config.yaml
arch: "poolformer"
norm_position: "pre"
layer_scale_init: 0.1
parallel_block: false
beta2: 0.99
ema_decay: 0.995
Rows from block 3 of a small masked image model, named by matrix and row number. Rows with one number within an expert belong to one neuron, the router's apart. Each number is 500 + 50 x the weight over its row's rms, rounded and kept within 0 to 999. All counts start at 0. Numbers have three digits each. After the name is the row's rms in percent of the matrix's.
Before each expert's rows are labels from the 100 images, of 14976, where the router gives the expert most weight on average: "patch colour" is the nearest of a few named colours to the mean colour under the peak. Only what is clearly more common there than usual is listed. The data: photos of plants and fungi (iNaturalist). In brackets: how many of the 100.
# router: router (model.blocks.3.mlp.router.weight, 32x48), inputs 0-47
# gate: expert gate (model.blocks.3.mlp.gate, 32x16x48), inputs 0-47
# up: expert up (model.blocks.3.mlp.up, 32x16x48), inputs 0-47
# down: expert down (model.blocks.3.mlp.down, 32x48x16, transposed), outputs 0-47

# expert 8
patch colour: brown (65); black (27)
router.8 207:498466563556477499574515449482459508508500537485508542533557464545487521511533458530255523545523554542499493434494534520431458547492534521528480
gate.0 091:512501571498488472592516445496488466449548479501548549537595443510488508506540447561403496551568504547493502317495498465395525480492527539491528
up.0 094:519507409477485504466477556520570484576434469539546412429391497469527472471448527431622477451434498475489523571493475526612485520555463469476512
down.0 099:454591531533475567560493647528472510468553580543459531487542498445497572453476485570488505439510435452448484443475519530490522443515534456497631
gate.1 144:419509590556457448518522450529432481504523559529486598589528509526440561558573505583418546561503541442493445432484510502425475492464563503553469
up.1 097:519455445421525596440480498458504524534444481395474428470485560520525483497470502443633494463498483470507542655493586514555471487530476476486473
down.1 112:522593525558467543528469650547443534428554534561483512469509501437471581455447449582479554456474437456456526434440551513468505481501520498529572
gate.2 099:463438564503476556563507422438434497535480498422482526562573567567462473566552442519522512518392501466456536481493637496453422504493557511515472
up.2 085:461576478486573452399515558519469502442609563499441508490474476447507544514522614507439500471417429494505451597505465511472536414442483445526486
down.2 093:425558556475508568582494605529528541481536549507559463514554458512523496472532501483592436523519429512449499483451415494541595443492578479543607
gate.3 097:444554505476541543478533525486477510476623617506425512476517514513467551551552625487439473485407513560521524466509497545484494386445501428552487
up.3 125:459369628471473504592506440438451517482516484437505523545465493558510542571568452537467508526425517532501510475516569552480402547471476521571471
down.3 112:411538535465511515551560443506556509505512472519501543517484465521533486600664476447503489493533526561502577456484379417553577485508541495463528
gate.4 080:489567454547449487483508499506485513416626474506508511503559514521453518535525568546392485505662461562535402454477442480479557452482531512489514
up.4 095:523605472414507506459431575578513497455571554551457506438512536463505488496497563457492547450447453511500447544485449587581577439551457406514497
down.4 100:490564543508455554540496585503441530531477539527452485506560530429551535453448536543458519468576496396414545475442621534492409468516536434505560
gate.5 074:491492535532540441418556497558422467544447504501408525462431377450532459532530552562488516556376424510476512602457468456542504510489517518494487
up.5 089:464431581533477459568551440537400485560439478526434571494503455503538480593557480584466535591428493460504494504477495473508462573498541611520485
down.5 108:438511593482451482616514567547539544527437440495493500520481539495478494533527448495533497563575504494473559497335493472596581532525507514551538
gate.6 132:487473556554554474539469449489428528481504547432504536542523388548592506415532558540471416566542511601506512371512497530490544483553477464459497
up.6 121:495480556561567475532463454492423538471518549431496539548535402546591510409526559538462420563538502605504505384512502529490547478556474463461494
down.6 101:491405582443502505512521501527466514559476444528437483573431494564480413521556490479478401603524523479520538662477508563503510511515536492515446
gate.7 088:444463536503566477405589547478424542488476554446427503508448476496443514551533566555524486524451455565521496627480442478503557486400525503582476
up.7 097:437362564507485502542588482457428554525423502456461566506475517547442560591562500571493517550496536524533525513499504506508461562439547567592485
down.7 101:451478619463456502672555598531480494464470528515403507511467510454513552571546480539473479548511483512478552460442459455560533485501487547542556
gate.8 092:507494512447511481432547560534535526572478542490647516543430409515468472453490524555555401561485489516456501428493370473510552511518561537482501
up.8 109:501419565483462463499538464461450488562459461412586506600460506550498514509530420594542478564461490459408515438500531459440481553513565602489483
down.8 096:463486459481525457483523564521469470498571460470353565540482508499532471556505545523423422559480474484552413636486443464498586525501513543552476

# expert 17
patch colour: green (30)
router.17 078:520492458559476483379500568528470507481506498469517474538520467445439463414501555538469460623532482437554511447568346515507546525509551558493533
gate.0 082:544510449517511453461461411511544553565459475456473511426545447467554516543468469493510574504532452516554479527517589482529343447581430450430508
up.0 079:442417472482467535525521503442501463495506377450588489555464460530418542568546552488437472536468549522457545474497424523497580486405563488598495
down.0 082:521495498583493542465415519563580489484492480480608518453491527539496557504561485492536447411374517519541597449398517544542518460518450568522497
gate.1 102:534448546501461495613491549507493528435514528540567396466561502425470531437498386465576523416493451513521485426471478459537552534440439487557552
up.1 109:519564587369502479539493528585472452471482489585583475533420454467444513472550475592533543542513485459505468436541510441517462467578501475465586
down.1 103:432465531484525591519518534469467504483621554453519421456511557523484557446495503456502515374537482551433458426507527532505399558452526496594501
gate.2 102:424521535495483455507493541433546499542388473504613472570505442534428482503603531492521451579583479486463516426504403496489542422461512469538462
up.2 101:476516497481480552590440490605453493451552578513532426449472546444535544477461408418508555363431520542511509516509523520519477501450417466544487
down.2 106:405550514535513578605473579488536494457495541481597475488513500517494561493568477487539498389562435466477589479518544556476465401462434464533513
gate.3 063:524497441442458547521457563527515439632377559522462490513442509530535543408515453563504493512608582476531500477539491568473509548539536508445461
up.3 067:458490575520583448510608507487523528464552450499504511557556527503419498544579523476489433518495448517443469483449544414474508457420653550510475
down.3 071:495493500465509493456461479505477479600492447496449573424509530497572495428506460495514496414379520480541408506505501594560521509553406409563436
gate.4 089:574497464440457594419570419564411469489580521487444505485471462467563497453393554477454476480398553479501533545571553503514471550485489524476521
up.4 091:486500512508409495559525504569467427476545559576513459457477595453505555460450446466482534435399526399525512538492609541461406519513542462477489
down.4 105:558440438472443497404510416468549457572474495505454520453504443601412453546515479429482516560434524450513484623460499501518512532546532518485411
gate.5 096:510523516424509383537502530575551436577537447555536570577473454514468519509563581541461477571457452472525394461486465451511491492554585517445513
up.5 091:524545506418501400505502516585553453579543417540542561578485440526466535504563585523492496578448446453518432465482481450514506494555593507424490
down.5 089:502424493484541480423552500510548459583376478476420547509574523498538456565573484518395496566458505493494510643481542461494530508517481508542447
gate.6 068:439421538537464560513470358448462494468445498514514458483520456513505469527547422491438471426466503549456576547495592534501391442529537434511553
up.6 072:469505478552478575497488355435433515422522509508493525458490452515526461480469468483484497460481499581578578572525534546465383459494473381481529
down.6 071:446476478546522492434491453496499470581446456459381522512546480518536585518503456452420468443443511540499543676506522525496493577485478469552456
gate.7 103:490477528467546476487405529544433513459533485537547450541525529423449568537534422463467584426422429431480489469495557553495525463461452450625542
up.7 114:520462516363413565492488500498495446498508446528538449469362535499457550553450425540511552513468598454530537499492475561501513584555475528557529
down.7 112:421397532419430592500494427465499476496519528486492486477392511470448529488498401504499528458516595507472494457543489587448440604522561472492478
gate.8 064:463459540497550532609485433545419545416554514530517474525482491461478495475583527522516430485405462566545626479503467407492430523443524555517495
up.8 066:497496475567595456520463540450462543418547576493504499547523446477523408557619489479492444529530495557595540451528500385475440520430472499486472
down.8 069:431493532491539553501481584528493481483508513511532452595529433506591601519556478565455513413478470558599556542506535546483469367485506464516557

# expert 22
patch colour: green (27)
router.22 071:525428452614478474433478512477482480486447465515446487523426539417468480478479459552572426492469434380548479515547423512456588558554494542446511
gate.0 146:456424577575505436488496435470463490529509489457556596591422569462544526483569462614492428460448479493485578451484534481467453500552541536451488
up.0 130:492389564559531424498497444479494487493506501444500607581431544511551506460509478588480431449454490552520532490480535448457429541552566568427432
down.0 116:427456477486457526450553421508528375522521511433422508571520472527467522520597514463414435443507514516441471594529574506478457529467571518523431
gate.1 130:428448586476476536489484452467438535451560544443617482547458500475499568550596448484552486473425521552462544468483534535387535525540531479420468
up.1 128:519428499492456510507449475510567514585470469482476607509433560541545539423491463543471476535498566511541517511488493522419460604607559547405428
down.1 123:475459501458428543501493561526484481603509532513500431504483501511490525590522555446477486507487460407402520552500584606528443461450549452616446
gate.2 086:452463516571530510499483526457463555539545486520437590570446574505447500461448609464462511428437509401535522486518485528496543489405440488615536
up.2 074:462511516393517443541559483569522483471506565418473456553456475451554511423616556509457472433536483584468460475522554458527427470509577521423532
down.2 083:442514569588500503534480547496464504474589436561485616576556466435442501474551508517441469499446500484441479397511509531452475442430496458597545
gate.3 133:461486552474462513528519515553497375410565477556468530567469548446472558529506491583467587508545521501402490514408514549427519540558586504529543
up.3 145:470498564458484511513558492571495382403522523514481494586454495470495545549541462598428591546482522523447480514435558502413516555519604492475534
down.3 140:490493435421461523430556478491457434494513518461459447557553435491519476504501480463460401536527553489482438647545533531464554540536564420457414
gate.4 073:478525525384499555555557497496558564558459552527513590553555486426480557507501466553486505441548526547398493457530469463478415414398518469476519
up.4 088:483496493552515541511545645459406534556421552561508510443530532510481538491423592516485536505497473371452508462510588518566544462470484499550513
down.4 083:507487518506515526612527456505500429445587444551542579486484494469500590440546474576467495515360515472495545408547526546410455513483517500474556
gate.5 087:438570453452551472393444475476522562586480557446499489536521521510481515490572518430509479495599401478521437527478501469507594459485585470436428
up.5 089:529478550545488498558543398539502397416497418513456557505498513469522514500438459603498543507434616501519536521523464514531424550530429541514591
down.5 095:572528494506470442419496533464525682549561429558468582469522523517466469448444498592523471450488522464516462497451534485551448530498465520546569
gate.6 084:469453526439463483533507508519485428489573396497497574556460441496509471525605551513436416571551548547475466425433460567508476516592582479491521
up.6 082:521527487587553517431507451452458616520483511509477473490569492464513558423426457474523569458419490421536549546539576497404565461442436463493515
down.6 094:440553555515469468511481542511480627532519464524501516491528591478466543541559511548466599547437487472428496392553470521413468435449494431526574
gate.7 078:525462520512514505553535484519487415453450534532583516482452477481538478581523555649418510502499513519456553403564451479458440451439468555537589
up.7 077:506500500484503593526576580550497490497508587474473476522545458519432533600483551576441540557447535494458528500418481527355433517504563506494435
down.7 065:525560427470515539481555557473495385457493598500530454431559472552520526515510515467596482387515539514464463603454500541488533452463603480467506
gate.8 077:455472557489486537508615533469513430484506526445498449515520559517425595433546545493487387551629500445534522447531455521468466503448567547552500
up.8 076:467522586483523554422536508444511412385491480455562412547471521520456472465623470456481457575494468549529514479451497531454581487445557491497566
down.8 072:466549413429486543421603490516506571467466533520506512541497541536578438512508562483530494544506538551544442610533497372505454514476588497442473

# expert 3
patch colour: pink (36)
router.3 094:481448490559510494476489453469415463529506439487422553548415523423560479449509523567528410489511421416475440476530429513487574567593515495422467
gate.0 105:456467592403547499497538550530466517518535609472531469576546436555447496503485465531504375542495498535536440494458546525549466485474564369488511
up.0 103:556533472489582431614488575535452572571484494599408507450504524461503468517563505481452569547491533409444485479509505456573409447516513478490504
down.0 107:578457472466540477547542571519494519509440421504573527476498598499561516422366523503572575540436428478465523429524481528503480492494443513589532
gate.1 086:519498484545538445495409484464506562545373389459572542480529457492564500430407509544562511508504473516419566459491513518550556471567457462540444
up.1 085:519538501475430543439490415531537494475591562520558447471517524506465499653558433422467556476494477475543449541463575555421437502531507486432501
down.1 095:540446523530538465548500540497482498509497527532491489478517525468536527443365585544499540576470397451548411405453478483502564498478515482640542
gate.2 118:430587505506569504428512490503504519572474594548438504540572475459475464490587478494433500495483408430559435484483532465486520407390467465537556
up.2 110:541482493486533431510457495496436564491474430454528497490442558534550497356380545586534515420524527509445477516483498545589531550566512454491432
down.2 110:549415547478474478435411433482524433455505473527505507564409508528547533512515572543479511660481470524477538434484468604484532502535481540570530
gate.3 108:470490527539482510482408420476467540553485536451530565555566498570562488483514463521489484489535497487522564486465620574517452483620534390408479
up.3 107:456509553441530507509496600530512444410560548506436406474459502425501551537530515532455514503446525627458432499538417489525554536455421493573515
down.3 104:555511428444438573413545529508471460501469575457460441475481537469493520506512521506428488577438561518546434450476367541495600576531444493519493
gate.4 091:494539519520455491506500487467561474435586524503494561500510516464457506631595546488440512580474329460548529485460530465446441482494470562488541
up.4 090:479422515477432532510554533541508444458522481462494500494346509512524557472513602502554440505564550597487504503445457534546476594558543574476557
down.4 091:555435490477432525429496491485552409556502456512523554528378439525499444457478510493543477570454498518497653451497425578507505514550519560546498
gate.5 085:516398517503493458510369464446524593652474505518503539472481434550568525486494439446532474528498512410442501524535531549513426529543462532529502
up.5 092:463528481500449500536458455494490594524556561459528512505533497455525610548596437532476509488456433483636484439453493495370539517468470474440531
down.5 089:539438523552502443471496529565510466562483485490379575514483579533555523496544520554415571623506454521401487480456487546481485449566523489568551
gate.6 096:500495500557480474513550479512555356442517543470504540496501494527475529567481538491470421452421407524575505514530608436463385445450520561484517
up.6 103:410517544483498576468532500506561407489457645500607488463485474534431542575559453460511453493453472524447452508487485525445451421430497479547519
down.6 112:434493493468480570506502483478499535495490566481483502531483443467525485570575444455425454469484564480498574583578513523378505483473507448341442
gate.7 143:427450521425470511488583543486514383517527563479453451575445495488507560479555462531465441475523542555449416497492476514386561543427542541502571
up.7 121:453488540440513531500564573542513371453544569450449452568453497500543509493499450496460453451531548573425373543527481528441556528429537539501520
down.7 115:511545472538443497510555479525449436452419568433507503570551469523432458503550558418447453492549521453499466587556618461518445460481484501416427
gate.8 104:536512526488440500498503536496548378461483539533501442461482478441474527613587502485470582505507411449537497447432584456434462510462453595550557
up.8 114:500468463501493541529421505475534499394536419430507582479390568567572530500492527532433508450555519573460564551500463581496496515595510459477444
down.8 113:584404433506470517523548443477415387462456527446479496541462459498512470436464521518517453573447524480597561489500448534512471588523529597485444

# expert 28
patch colour: brown (82)
router.28 096:485418489473484451462455450462492453422536397425438542567419526495488471478521490543583472574494415455548514467540389480487564555579517531494501
gate.0 071:533471524559461553482510516534487594517467505565496423513552397444473518544474472516513472405410499494587567524517537448515389500511484491372537
up.0 071:548474514622466566528506537505469528390501457552435467485494494482513461536425544527453510412477437533544568603444506428455442465531471518423554
down.0 077:484494484519509535370471498463499487540445480457405422514542516526470549468530509467436474588491565434509508662505488526446560474539431475504432
gate.1 108:422474570552438485472500484448433430487525470533586515596511441538397541550564540503540506557452511437538544489462474558458481505511609505593508
up.1 107:570514446464546509543442523508512572514507458478419505435429549423594494475460432484410562411555480569460512489522519450542490488494379466440508
down.1 106:547514450545492554487443447491552517513432517460613465413517501551486466416472464479566462383498521557528545396465496514569546551538444579493491
gate.2 102:451445592493494446490520485476531446532492470461611548579483509545409484600585498538526477546409467513419577457532505449441478492533574529530474
up.2 098:518522487465489591481506548477499556512517443570429472451529478399572598451429460469464573414524555524506511511503486553539407532437400478553497
down.2 096:562563482509514543511480568500523548519525468496586491421540488527462454409461558475564445407369468492414600432512496548538559469498526499476472
gate.3 119:421474532443482438483523447456495532556483464478606548567484492580413487528582519511583473593541534489517476416501442508482560486488613539553483
up.3 116:412476527434474449465533456450508538553473470470576551566495492591411474519585525508567458590556534497525463430492441508482558488488612533557458
down.3 108:460485488497513483454520496487458475553460593502363414535567494500487489509523560460395491589442553471460414615531518535471511461477483442542450
gate.4 109:406519503443488382444544454493562515579439487505519531547496542560404506530558515541546484558549514468527406493472461499496565444464609544550466
up.4 107:409522513419478408463525482497555516588422511521515511544510542559409518507547500532539479549572528468521374501475448524536578439472584517552451
down.4 102:439510476502500550470561512510540506607421587547394460505580463465498554523522480505395520540440530475457542553520513474425497417422433452539485
gate.5 145:460414583505584438531504493463439425490565484427639473582470432544513479456531503541484439549484426526523540416533469469440515498483509525538529
up.5 126:481399550474586490472532512450483432457556485423558469551470412583524457424499524522520394569540471576566504500556443460478509519463503557553466
down.5 116:437443554431495572519514532435470562483495537543351465536544515497496492500504557494427377563451527470479546569535465570411526463530534493507493
gate.6 109:401478561448480464457535460425473552529522476487549559585483464567416454533604533509559451592489515483488507461500455521450544511472614540564465
up.6 099:429513553451464445479503459467451554505514458490614546572467435564421475527597542490581485587477520497481536427505450533465552514505613519556486
down.6 107:462488485493505472458525496482434445517477590498385389559584501507510496507509547447420483614453561452480418580508529516451512458472516440551447
gate.7 100:524557457485523587452503467472515460446582474504514528504539414515501453510492586540501450512372426523493644549507482476415478453522485451445553
up.7 109:487521497556538563519460611486462455497432523505523443478562582440538562442473453414480511411500499435467531526505533573513573455456409447577454
down.7 120:418508461407469569496577534508513549573418572558469471458510483457487528439500454484482547390436571445501453522510500462430476532383454496516476
gate.8 086:428443625527483477599428473434475484585415449529587474566494434535501521552538454518443478544477455426510540470473458558536473481568482489530488
up.8 068:516585509548552482498435422616458490532480524474562509492509504513500394443479544484532502457500462532417578484425576448472522425578547465409495
down.8 071:508490447539480405452455443468475499425497425422527505518486488537485508449500447518536587474655543540575471532489540436556496550529387514526515