config = dict(
    dataset='photos of plants and fungi (iNaturalist)',
    method='simmim',
    parallel_block=False,
    moe='top_k',
    moe_every=1,
    patch_size=[2, 2],
    widths=[48, 96, 192],
    optimizer='adamw',
    grad_clip=1.0,
    steps=26800,
    epochs=19.0,
)
Rows from block 6 of a small masked image model, named by matrix and row number. Rows with one number within an expert belong to one neuron, the router's apart. Each number is 500 + 50 x the weight over its row's rms, rounded and kept within 0 to 999. All counts start at 0. Numbers have three digits each.
After each expert's rows are labels from the 100 images, of 14976, where the router gives the expert most weight on average: "colour at peak" is the nearest of a few named colours to the mean colour under the peak. Only what is clearly more common there than usual is listed. The data: photos of plants and fungi (iNaturalist).
# router: router (model.blocks.6.mlp.router.weight, 32x96), inputs 0-95
# gate: expert gate (model.blocks.6.mlp.gate, 32x48x96), inputs 0-95
# up: expert up (model.blocks.6.mlp.up, 32x48x96), inputs 0-95
# down: expert down (model.blocks.6.mlp.down, 32x96x48, transposed), outputs 0-95

# expert 0
router.0:375480599563529471515577520456464554523509547560466594512552473487495549544550460452537450506530602579494582547491528426615491439562505441466474506459537570533495496515496535481420554516527591496566547511526453485540477499482576556536497463559523468597564473550518568589513502533428436557
gate.0:572423539572492453422475503443530474487434454452488452480557504497455397443481504456477474597543364528470514476503486517498528516503492455468547469524532516459515522454500531489461443414551472513498488520501495451429324422495500549444480531529521582376417539481550522561464506542602503419
up.0:529534521458565568518474565562576538466539496472466456590557445616555506500480446519537546497463503461585485446540588499466522509486396609490483503593513425526566447479430428531507611459414480490504493455468475527544521499425422446528526441439533564435482511507472459485546595468418510535
down.0:568493477591465504377523440525502608494457502511522542490591416460528511535569497460483505488488505523504527473533484538571598483432488489486537399497481642589475572513488525507459503467597513472394543494430538523480399439468566403450506482494452441431464488460493528455498467565499539557
gate.1:562615446370517486487450518553577529472461497483583473524545461364551502526508491544546462470480473443522412485530466465433505583536417544485504401438411463514450589524462538502508534473439431574446555466478581455469542530476402481480444509497511557467514601502531481455442525483497487509
up.1:379561569489458524470445471445433476511522477524499584517462542569400524473494535527445543551592524494554520536373573466583501480552591517590539561551518553464505428543550596510485447538479466504541536529533453511535484528487542480492551518517508445483422417495517486555511444495651499452
down.1:475466533545439414590508482452503539539485553512418478542521479458594522505489587599491613492515633601510528464496460540493485516472485560513496578439546421500530467472435461488569515589441546441520505539514527419497558450419492520560543479540504612503474452572494558476478603476500529535
colour at peak: brown; black

# expert 26
router.26:406470533522548480547508552531479466497513562499483573486573445602570556542501519450487502467555604611438545575513513460543498429555514444492502558480563471529519527465534490548514594506503582436503518525533519494505499449460574565489406441467515497535567438543524547595605560559407472581
gate.0:509496491422416541485474568410489501520509459417525524491504609437481464505495489541538518500454487480421427478523468496539566534476457580519491477394447522515605526511551499526544476524554498515533469461576523554459563466451477566543567550502435464621347564498460426382432468511498471492
up.0:499447525488578432513495465521533541512551539527476426501592430493534581476426520476449519558494522527528485511506555499514462445477532497539514455528512487483368535471472512529457556425643525498460517558495569398440432551545535419449400497485591524388524453445557452473555505466604517442
down.0:478543465477511469622413440508501521466481602435483388635458536384472551561479546428590491490449473470496445525530500451478483524411512478481486510538457503465509546515475471402506499533477489491495446456478575547496539519477522541454582560513356448451450563542462513461606480489503484507
gate.1:584605525475429576575467545336533433382522473436479508523498476535494478486451482509442498473470532487590490469438414581455488529453505559574525462487521518521528529449469523471509502482499413435525463476443544488506493451516436560560543540576444455441383592496423503483518509488444494541
up.1:490495471439491420472466487489519501587511500562546521529591442514488492518592460397569435468459484496587524498620377463481528526539467497472568589516455522498385469563585490496541529408603476524492557547525560519570466492533498505457409472512558452421454454512492524559445459474550539513
down.1:475507464471499445449457487461501419547423546444497481484470572434495514454549598380535462557439480481526517549449461480623408530552489401596486569538505550471465551553522471596563512543528527511427566556486562524512492474525516517450543515580583484541433465532528534479481445568570525421
colour at peak: green

# expert 29
router.29:418464536590559484558559582548488447549487571531498561532568471613519512564514511476481443499492625589478526574526536443547524427575488462487521521548578485512468507463553492513523546521504621478544515511504506485498502485458574544504457469498474505525577457506512551636592537551410479593
gate.0:624514445518474458490487566496634466542452419428515524457496580465470517437494613569558526529446473468487374416533546475567457608464498548468554491469467476529579475547494505459556501461486447560502504505526530468570485455533511553596553519478479497485442453435496410439514576461485488463
up.0:642471414463486491472518484544536453531487478452553551447504529479516506523435566511518576515505492563494401491502557421565436562516474507412450548510434519533592406583494500475580526415413486474438476501611433485569485498553520546550548459452437484446471449475531407537539508465484545442
down.0:352459452423521487520432600557492521398543528446469550466472453529508472472510520543443460423535437429507529572588495467565465527465587517506453499525533471474578509510501611494461473501579476498507587521494523465526519429449454559576490514499576517564503547548531607576440413529502528511
gate.1:433511516513466493424444514443476504512415452514501581519525549474580587459544513495524399508596413551422539556566429474460596526508564541522576595510503555444397567540573433511522448527550483539559534512555497477443499548488421471487541561537480412460519521531519521476592480550458435499
up.1:435501520503450491425438494455470485483402449512513582528513535452576592448547499462541394503589441571411548562555395473457575510525579556551557586486510528435380565552545455512515445542545502513539534517559509481455500547480423503486551553544498418472517515524522543470576489545486443509
down.1:414550446523520436452445581542452598554489430467458500559459507476583450567527436500490526482433367441500523563489516508585459516505465428427523568559480532499417500604458508488531518415513467516526536503450487450499480483418501447534535430454566499548517467442479497519460437632575508539
colour at peak: grey

# expert 18
router.18:430463458525494500482478490471417493525454570456507472521539409505494470476489464496460459413508592504555484525549494473522467457504510487613543552540555555507540506501472489611560499573545580439557526550522401464608492572451434523482452414472502496507527358537521621523510513551388538491
gate.0:501519545418404511539471534547514492580469532462584469427545548417562436538515438530499522485490558569506512582536539445476567510552482540432458436505476477521542507504592479490478610516467499556529543510456508526501526505561616465482400498532575387384433474531567527439485471424508474570
up.0:421500500434546544496473479511521475472539446575488442486487433433462538607474485468563545605434497511526497446462464560539465385548469392493472544460501482540461424497393486478397409514459565424484472408518535510519531552493514524488492523549422612567530487556544451595488486546496528532
down.0:544437465560481469564604492556469553487494420592447548524470487545405434477586462498484486513391473448399533464550571531517543525436546490502524522497579442490521514455487425499504476429418524526466498471581514590561417439563457523441467443527507542576609486538519502489490527577434473527
gate.1:437535452452540558549484500505439508448454432495480578477510485461407509526483392554464485490543444561498476529435603457480524554475552595572522501532474493514569550438577482499505417524494385504550594455492528612602513501464546467432564427522544576418475493541563520449486542487526446503
up.1:469552425483479503453461531483455516561467515422510439575530510499548481515500488498470530511537364465551533585450480457512434509446487508486582451492435494476537536488491430566612446499508426510575464514458444623548515497547479616488542537430534362467490508444515526435528536548402421497
down.1:467544504492552527535510512501507576421534511500491473497422359464566484593505533482446567478573448444493486500498500493628556567459489425432481431460412520604492532509520447520484445483561443441470403528503446431467485533575553506537476500509444392462574523496594559503572460523520518457
colour at peak: black

# expert 31
router.31:540446513505449550485548563493430493511401511502462495573416477538557525427447559586515495475537566522498517537357485584496440455465529497455496515533542449418535563391598459467494505414464484543497542422560449485522536502553405540533537464543510508498559541516549468529537554563601529580
gate.0:477479480515555498460530557526521515626475507462551481541452422552515496601507537564467515460508490445536464667451510387483466487446426501468470456566431501564614559557552469530483544468424536521485475445426436578496537549510454503450515546495493463528502533518529472451445475495580374526
up.0:561524546459547409489528397539455499470408497585489461501551492505485508442507420385582451526469498595491570444565430490456494500606521445598509584505513551438450524544403484553586484522494561456429487591487568489470460497532525472472552500482458543471529488462492482508544479545393484447
down.0:432482444482412471511472572512488517470538507546539543597542465563477567411523518368541547533579432474558483387546500537410533505638521506440547517494562475466493465516437513515491487508518489530541595548494483474480518456472505561489545542549576568453566493530515444556509577488390491580
gate.1:488462399428538601526509557532459422443498484457476515438444432446518515513458514566514514508560544496511567589434502499441461470422546546489427417418532392550547526436541453554499505448459446495392475453420485522575503467582470469492520434469477516569483539558563462476463538517535598557
up.1:491458405450525601543518555531464413437504483467483518460445429451511507508449508569507518508564550492504564588430508501443467467415552553485430421426540397550552521430553451538502503451465442491398485444412482520575507458584476459502518428464466523558480539565566472475472540515523597565
down.1:518456463479545595493507556547515498500429510406500492442527472439381417528480536599494441430457565514492472485529511495502550543539455566455510434473515489533514530455581487480462435550472537395603460487571523573452460474590450521482599489480358495507468434413476555534513481514482532432
colour at peak: orange

# expert 15
router.15:456497539557555447508520548511499478543490540538496603504528454619568479572531562473481448475581599570495588589510576451558509442578470450477513525497579506544489484459534490542531563484482599479501484533501500517558539474451541521457410441471512488462576454541542560610574532554394473564
gate.0:536423503469443523501476527521636459523445531487561606602542416599495455445553593564428469455541544510556438482528441463462542533548474652474523482520537546531584513460604474515500561431527515481457519533533523485496504473459449550533546438518523498412545541541560463520525495461519464544
up.0:589556502494591478524520449483462452472469614373453416493439577508476502555537528438483501504372368469415510484477448498491405564469484461479500489526506490464467532509486525503481504522468482567550398409518556419562582496503457496615564504496500531556538522511506486520443521542426512488
down.0:417493459460431512606546578513506474484556445467524467553476553506504499467520443550536468473559416489520536546435545521536526474475426557563592396480575522568560496429531559521427497583521488524409423430562511488520489506477468463500498581491502458545476432523569405412570542545439482413
gate.1:522478418450526553541533485477573555527474497442545555557515544530422497486487582513461506436535505433541462459490585476514540629499442624477534459493525475509501595486530464429420480591498409487541473447534528464522594430593504463481586468473564540544487583448527537437446521443441446489
up.1:371467545492564510487515427458455555510365453574583576530518522538499547532481424455554496501536508473513480521463479403486553486547533541535443614459472522480534584593568508500471455563493515465497595576472496559406514544592498572467485523497552491432473470540471522422473435504506437541
down.1:570528497599531515493503478540493431481622536522432474481462500484516498507448438452526463539562537494439501520483473458534491522450533406579402600572432536482527470615549556553522453505464467498467532560426514497489456505447471477436512514424394472498463598504373509525563409461513484578
colour at peak: black

# expert 9
router.9:562496525436495537571506474450549571506480562460504466471463450490531458402544499472483582419474538457572506416493503561518563501475445534418458445491393512518448501502501550473455508563561512436498499495501475461448549425484527513485506577562557507480431587600552502370407424436578499413
gate.0:497483389495489575500383500554425557540487471454485627418455486421430509529581532542447449491536456459530481518500528505599541456493441525540479478448576462519540524445555457461454562580444546471461508448437409497474531470538484564416588460497477455567520498532543537495502594505477550580
up.0:454522580618491381555556493526578416490587530508450426584507559554611511467454517484526556496517493511555517586502525467481446480447497476426495493564477468556497576594442484425506488475445505548567415462557513486552502562552468460620495531531522465504499396467479445485526503454447503524
down.0:432431512511566503522535490438488565530500513481426560542495434465476446405506563473512525482580522565445483484542424476559530507410542444547438595520532460526569490491499504501494489390499474546437574501506534544483327473551535488438481608551510495587494456522493561430478486512522612455
gate.1:466460410480459555599463603547556495538473566455499459429518536480512536506520486518463514393543505520561547481573649498599515544461517565493415428527573512560506502413513520432515538561559574476599418551457407485455591482498519503531468545520483505504460537505545502432482459481462528502
up.1:504509478537605468535494500507499487490549475509432459496484519515452536460471548526415432468501455434510478531514538475519501497532422356507599581535438473459435563603518422546578454511486488573444468408444516567538429537509491440448532455422490472465557489463480506506572543649455577523
down.1:496518547456533539466486578458520559420480498508481578549527523511422525496522672481497540491458585500541503512516591511470490463362427529435442375550487463562483531501449491512425493507442509509478397445555482520507464525500539508431456580468552471467523495550550633498471479472428523468
colour at peak: grey

# expert 10
router.10:478498529547391491451502537536437469504529539454529500550516525596513548480499557445502485560480570403538546601496495638413514422489495613540550472565584470501477462363490463550452515490485549442479546559508445517457449416445522485543437455530524506467499501458517460530571512538502606467
gate.0:498560533552436444428477544594514547490590498554513525479461551459486526447566428449488465431477432547599557565489463532466422488477465454464576484509534485407499476440437419519503382474447500510471546454546454510423459455476441570520481414528468585525544511582482461449424511582431505458
up.0:532555546554426448424480551583510541489586497556502520475482551459487526453561429460509461437464430545590570565506503519442433496481473451449593484531518481404495474436469426503509372464463491511488548441560454522443459449489436570523451412533454589503539506584480478454424506573431497457
down.0:536547576478457554437487512495555475416565427475492459570566547532528489440460562454516456509500333475452489518480516473411514535452560482470561485513491474516503390516460495519560408522500492509527459457474536503500475566446522439423490548518427478478437560484552553559494523687513517434
gate.1:531529508506490486505499431499460508493441512573504491495407583523454589486537450380541492502519580492486560493510506517453396478437554539590420537570528528470498546491403489538472510635475567449425587602415519456494452461507507527551529471488516510413530607539470533453534444427496500455
up.1:497516538490471469445483472518525537518466508613511474522434571527489568491526386422533498510500580493529552509499510532446414438474506544549465526554541533468538552474415498544504569601473576458424576578404521503469463470531509508562525444456508494425533608543390542400525426430455495440
down.1:514551551473463455449494463429575455511496473532513477561518416595557571433514476501457534580488581564468503395520504445430533542541471446407530478501424532569500430533468481523608483540508551493419503497417531507469652541517469460439518566472526475451521589496497570532468490493529521602
colour at peak: grey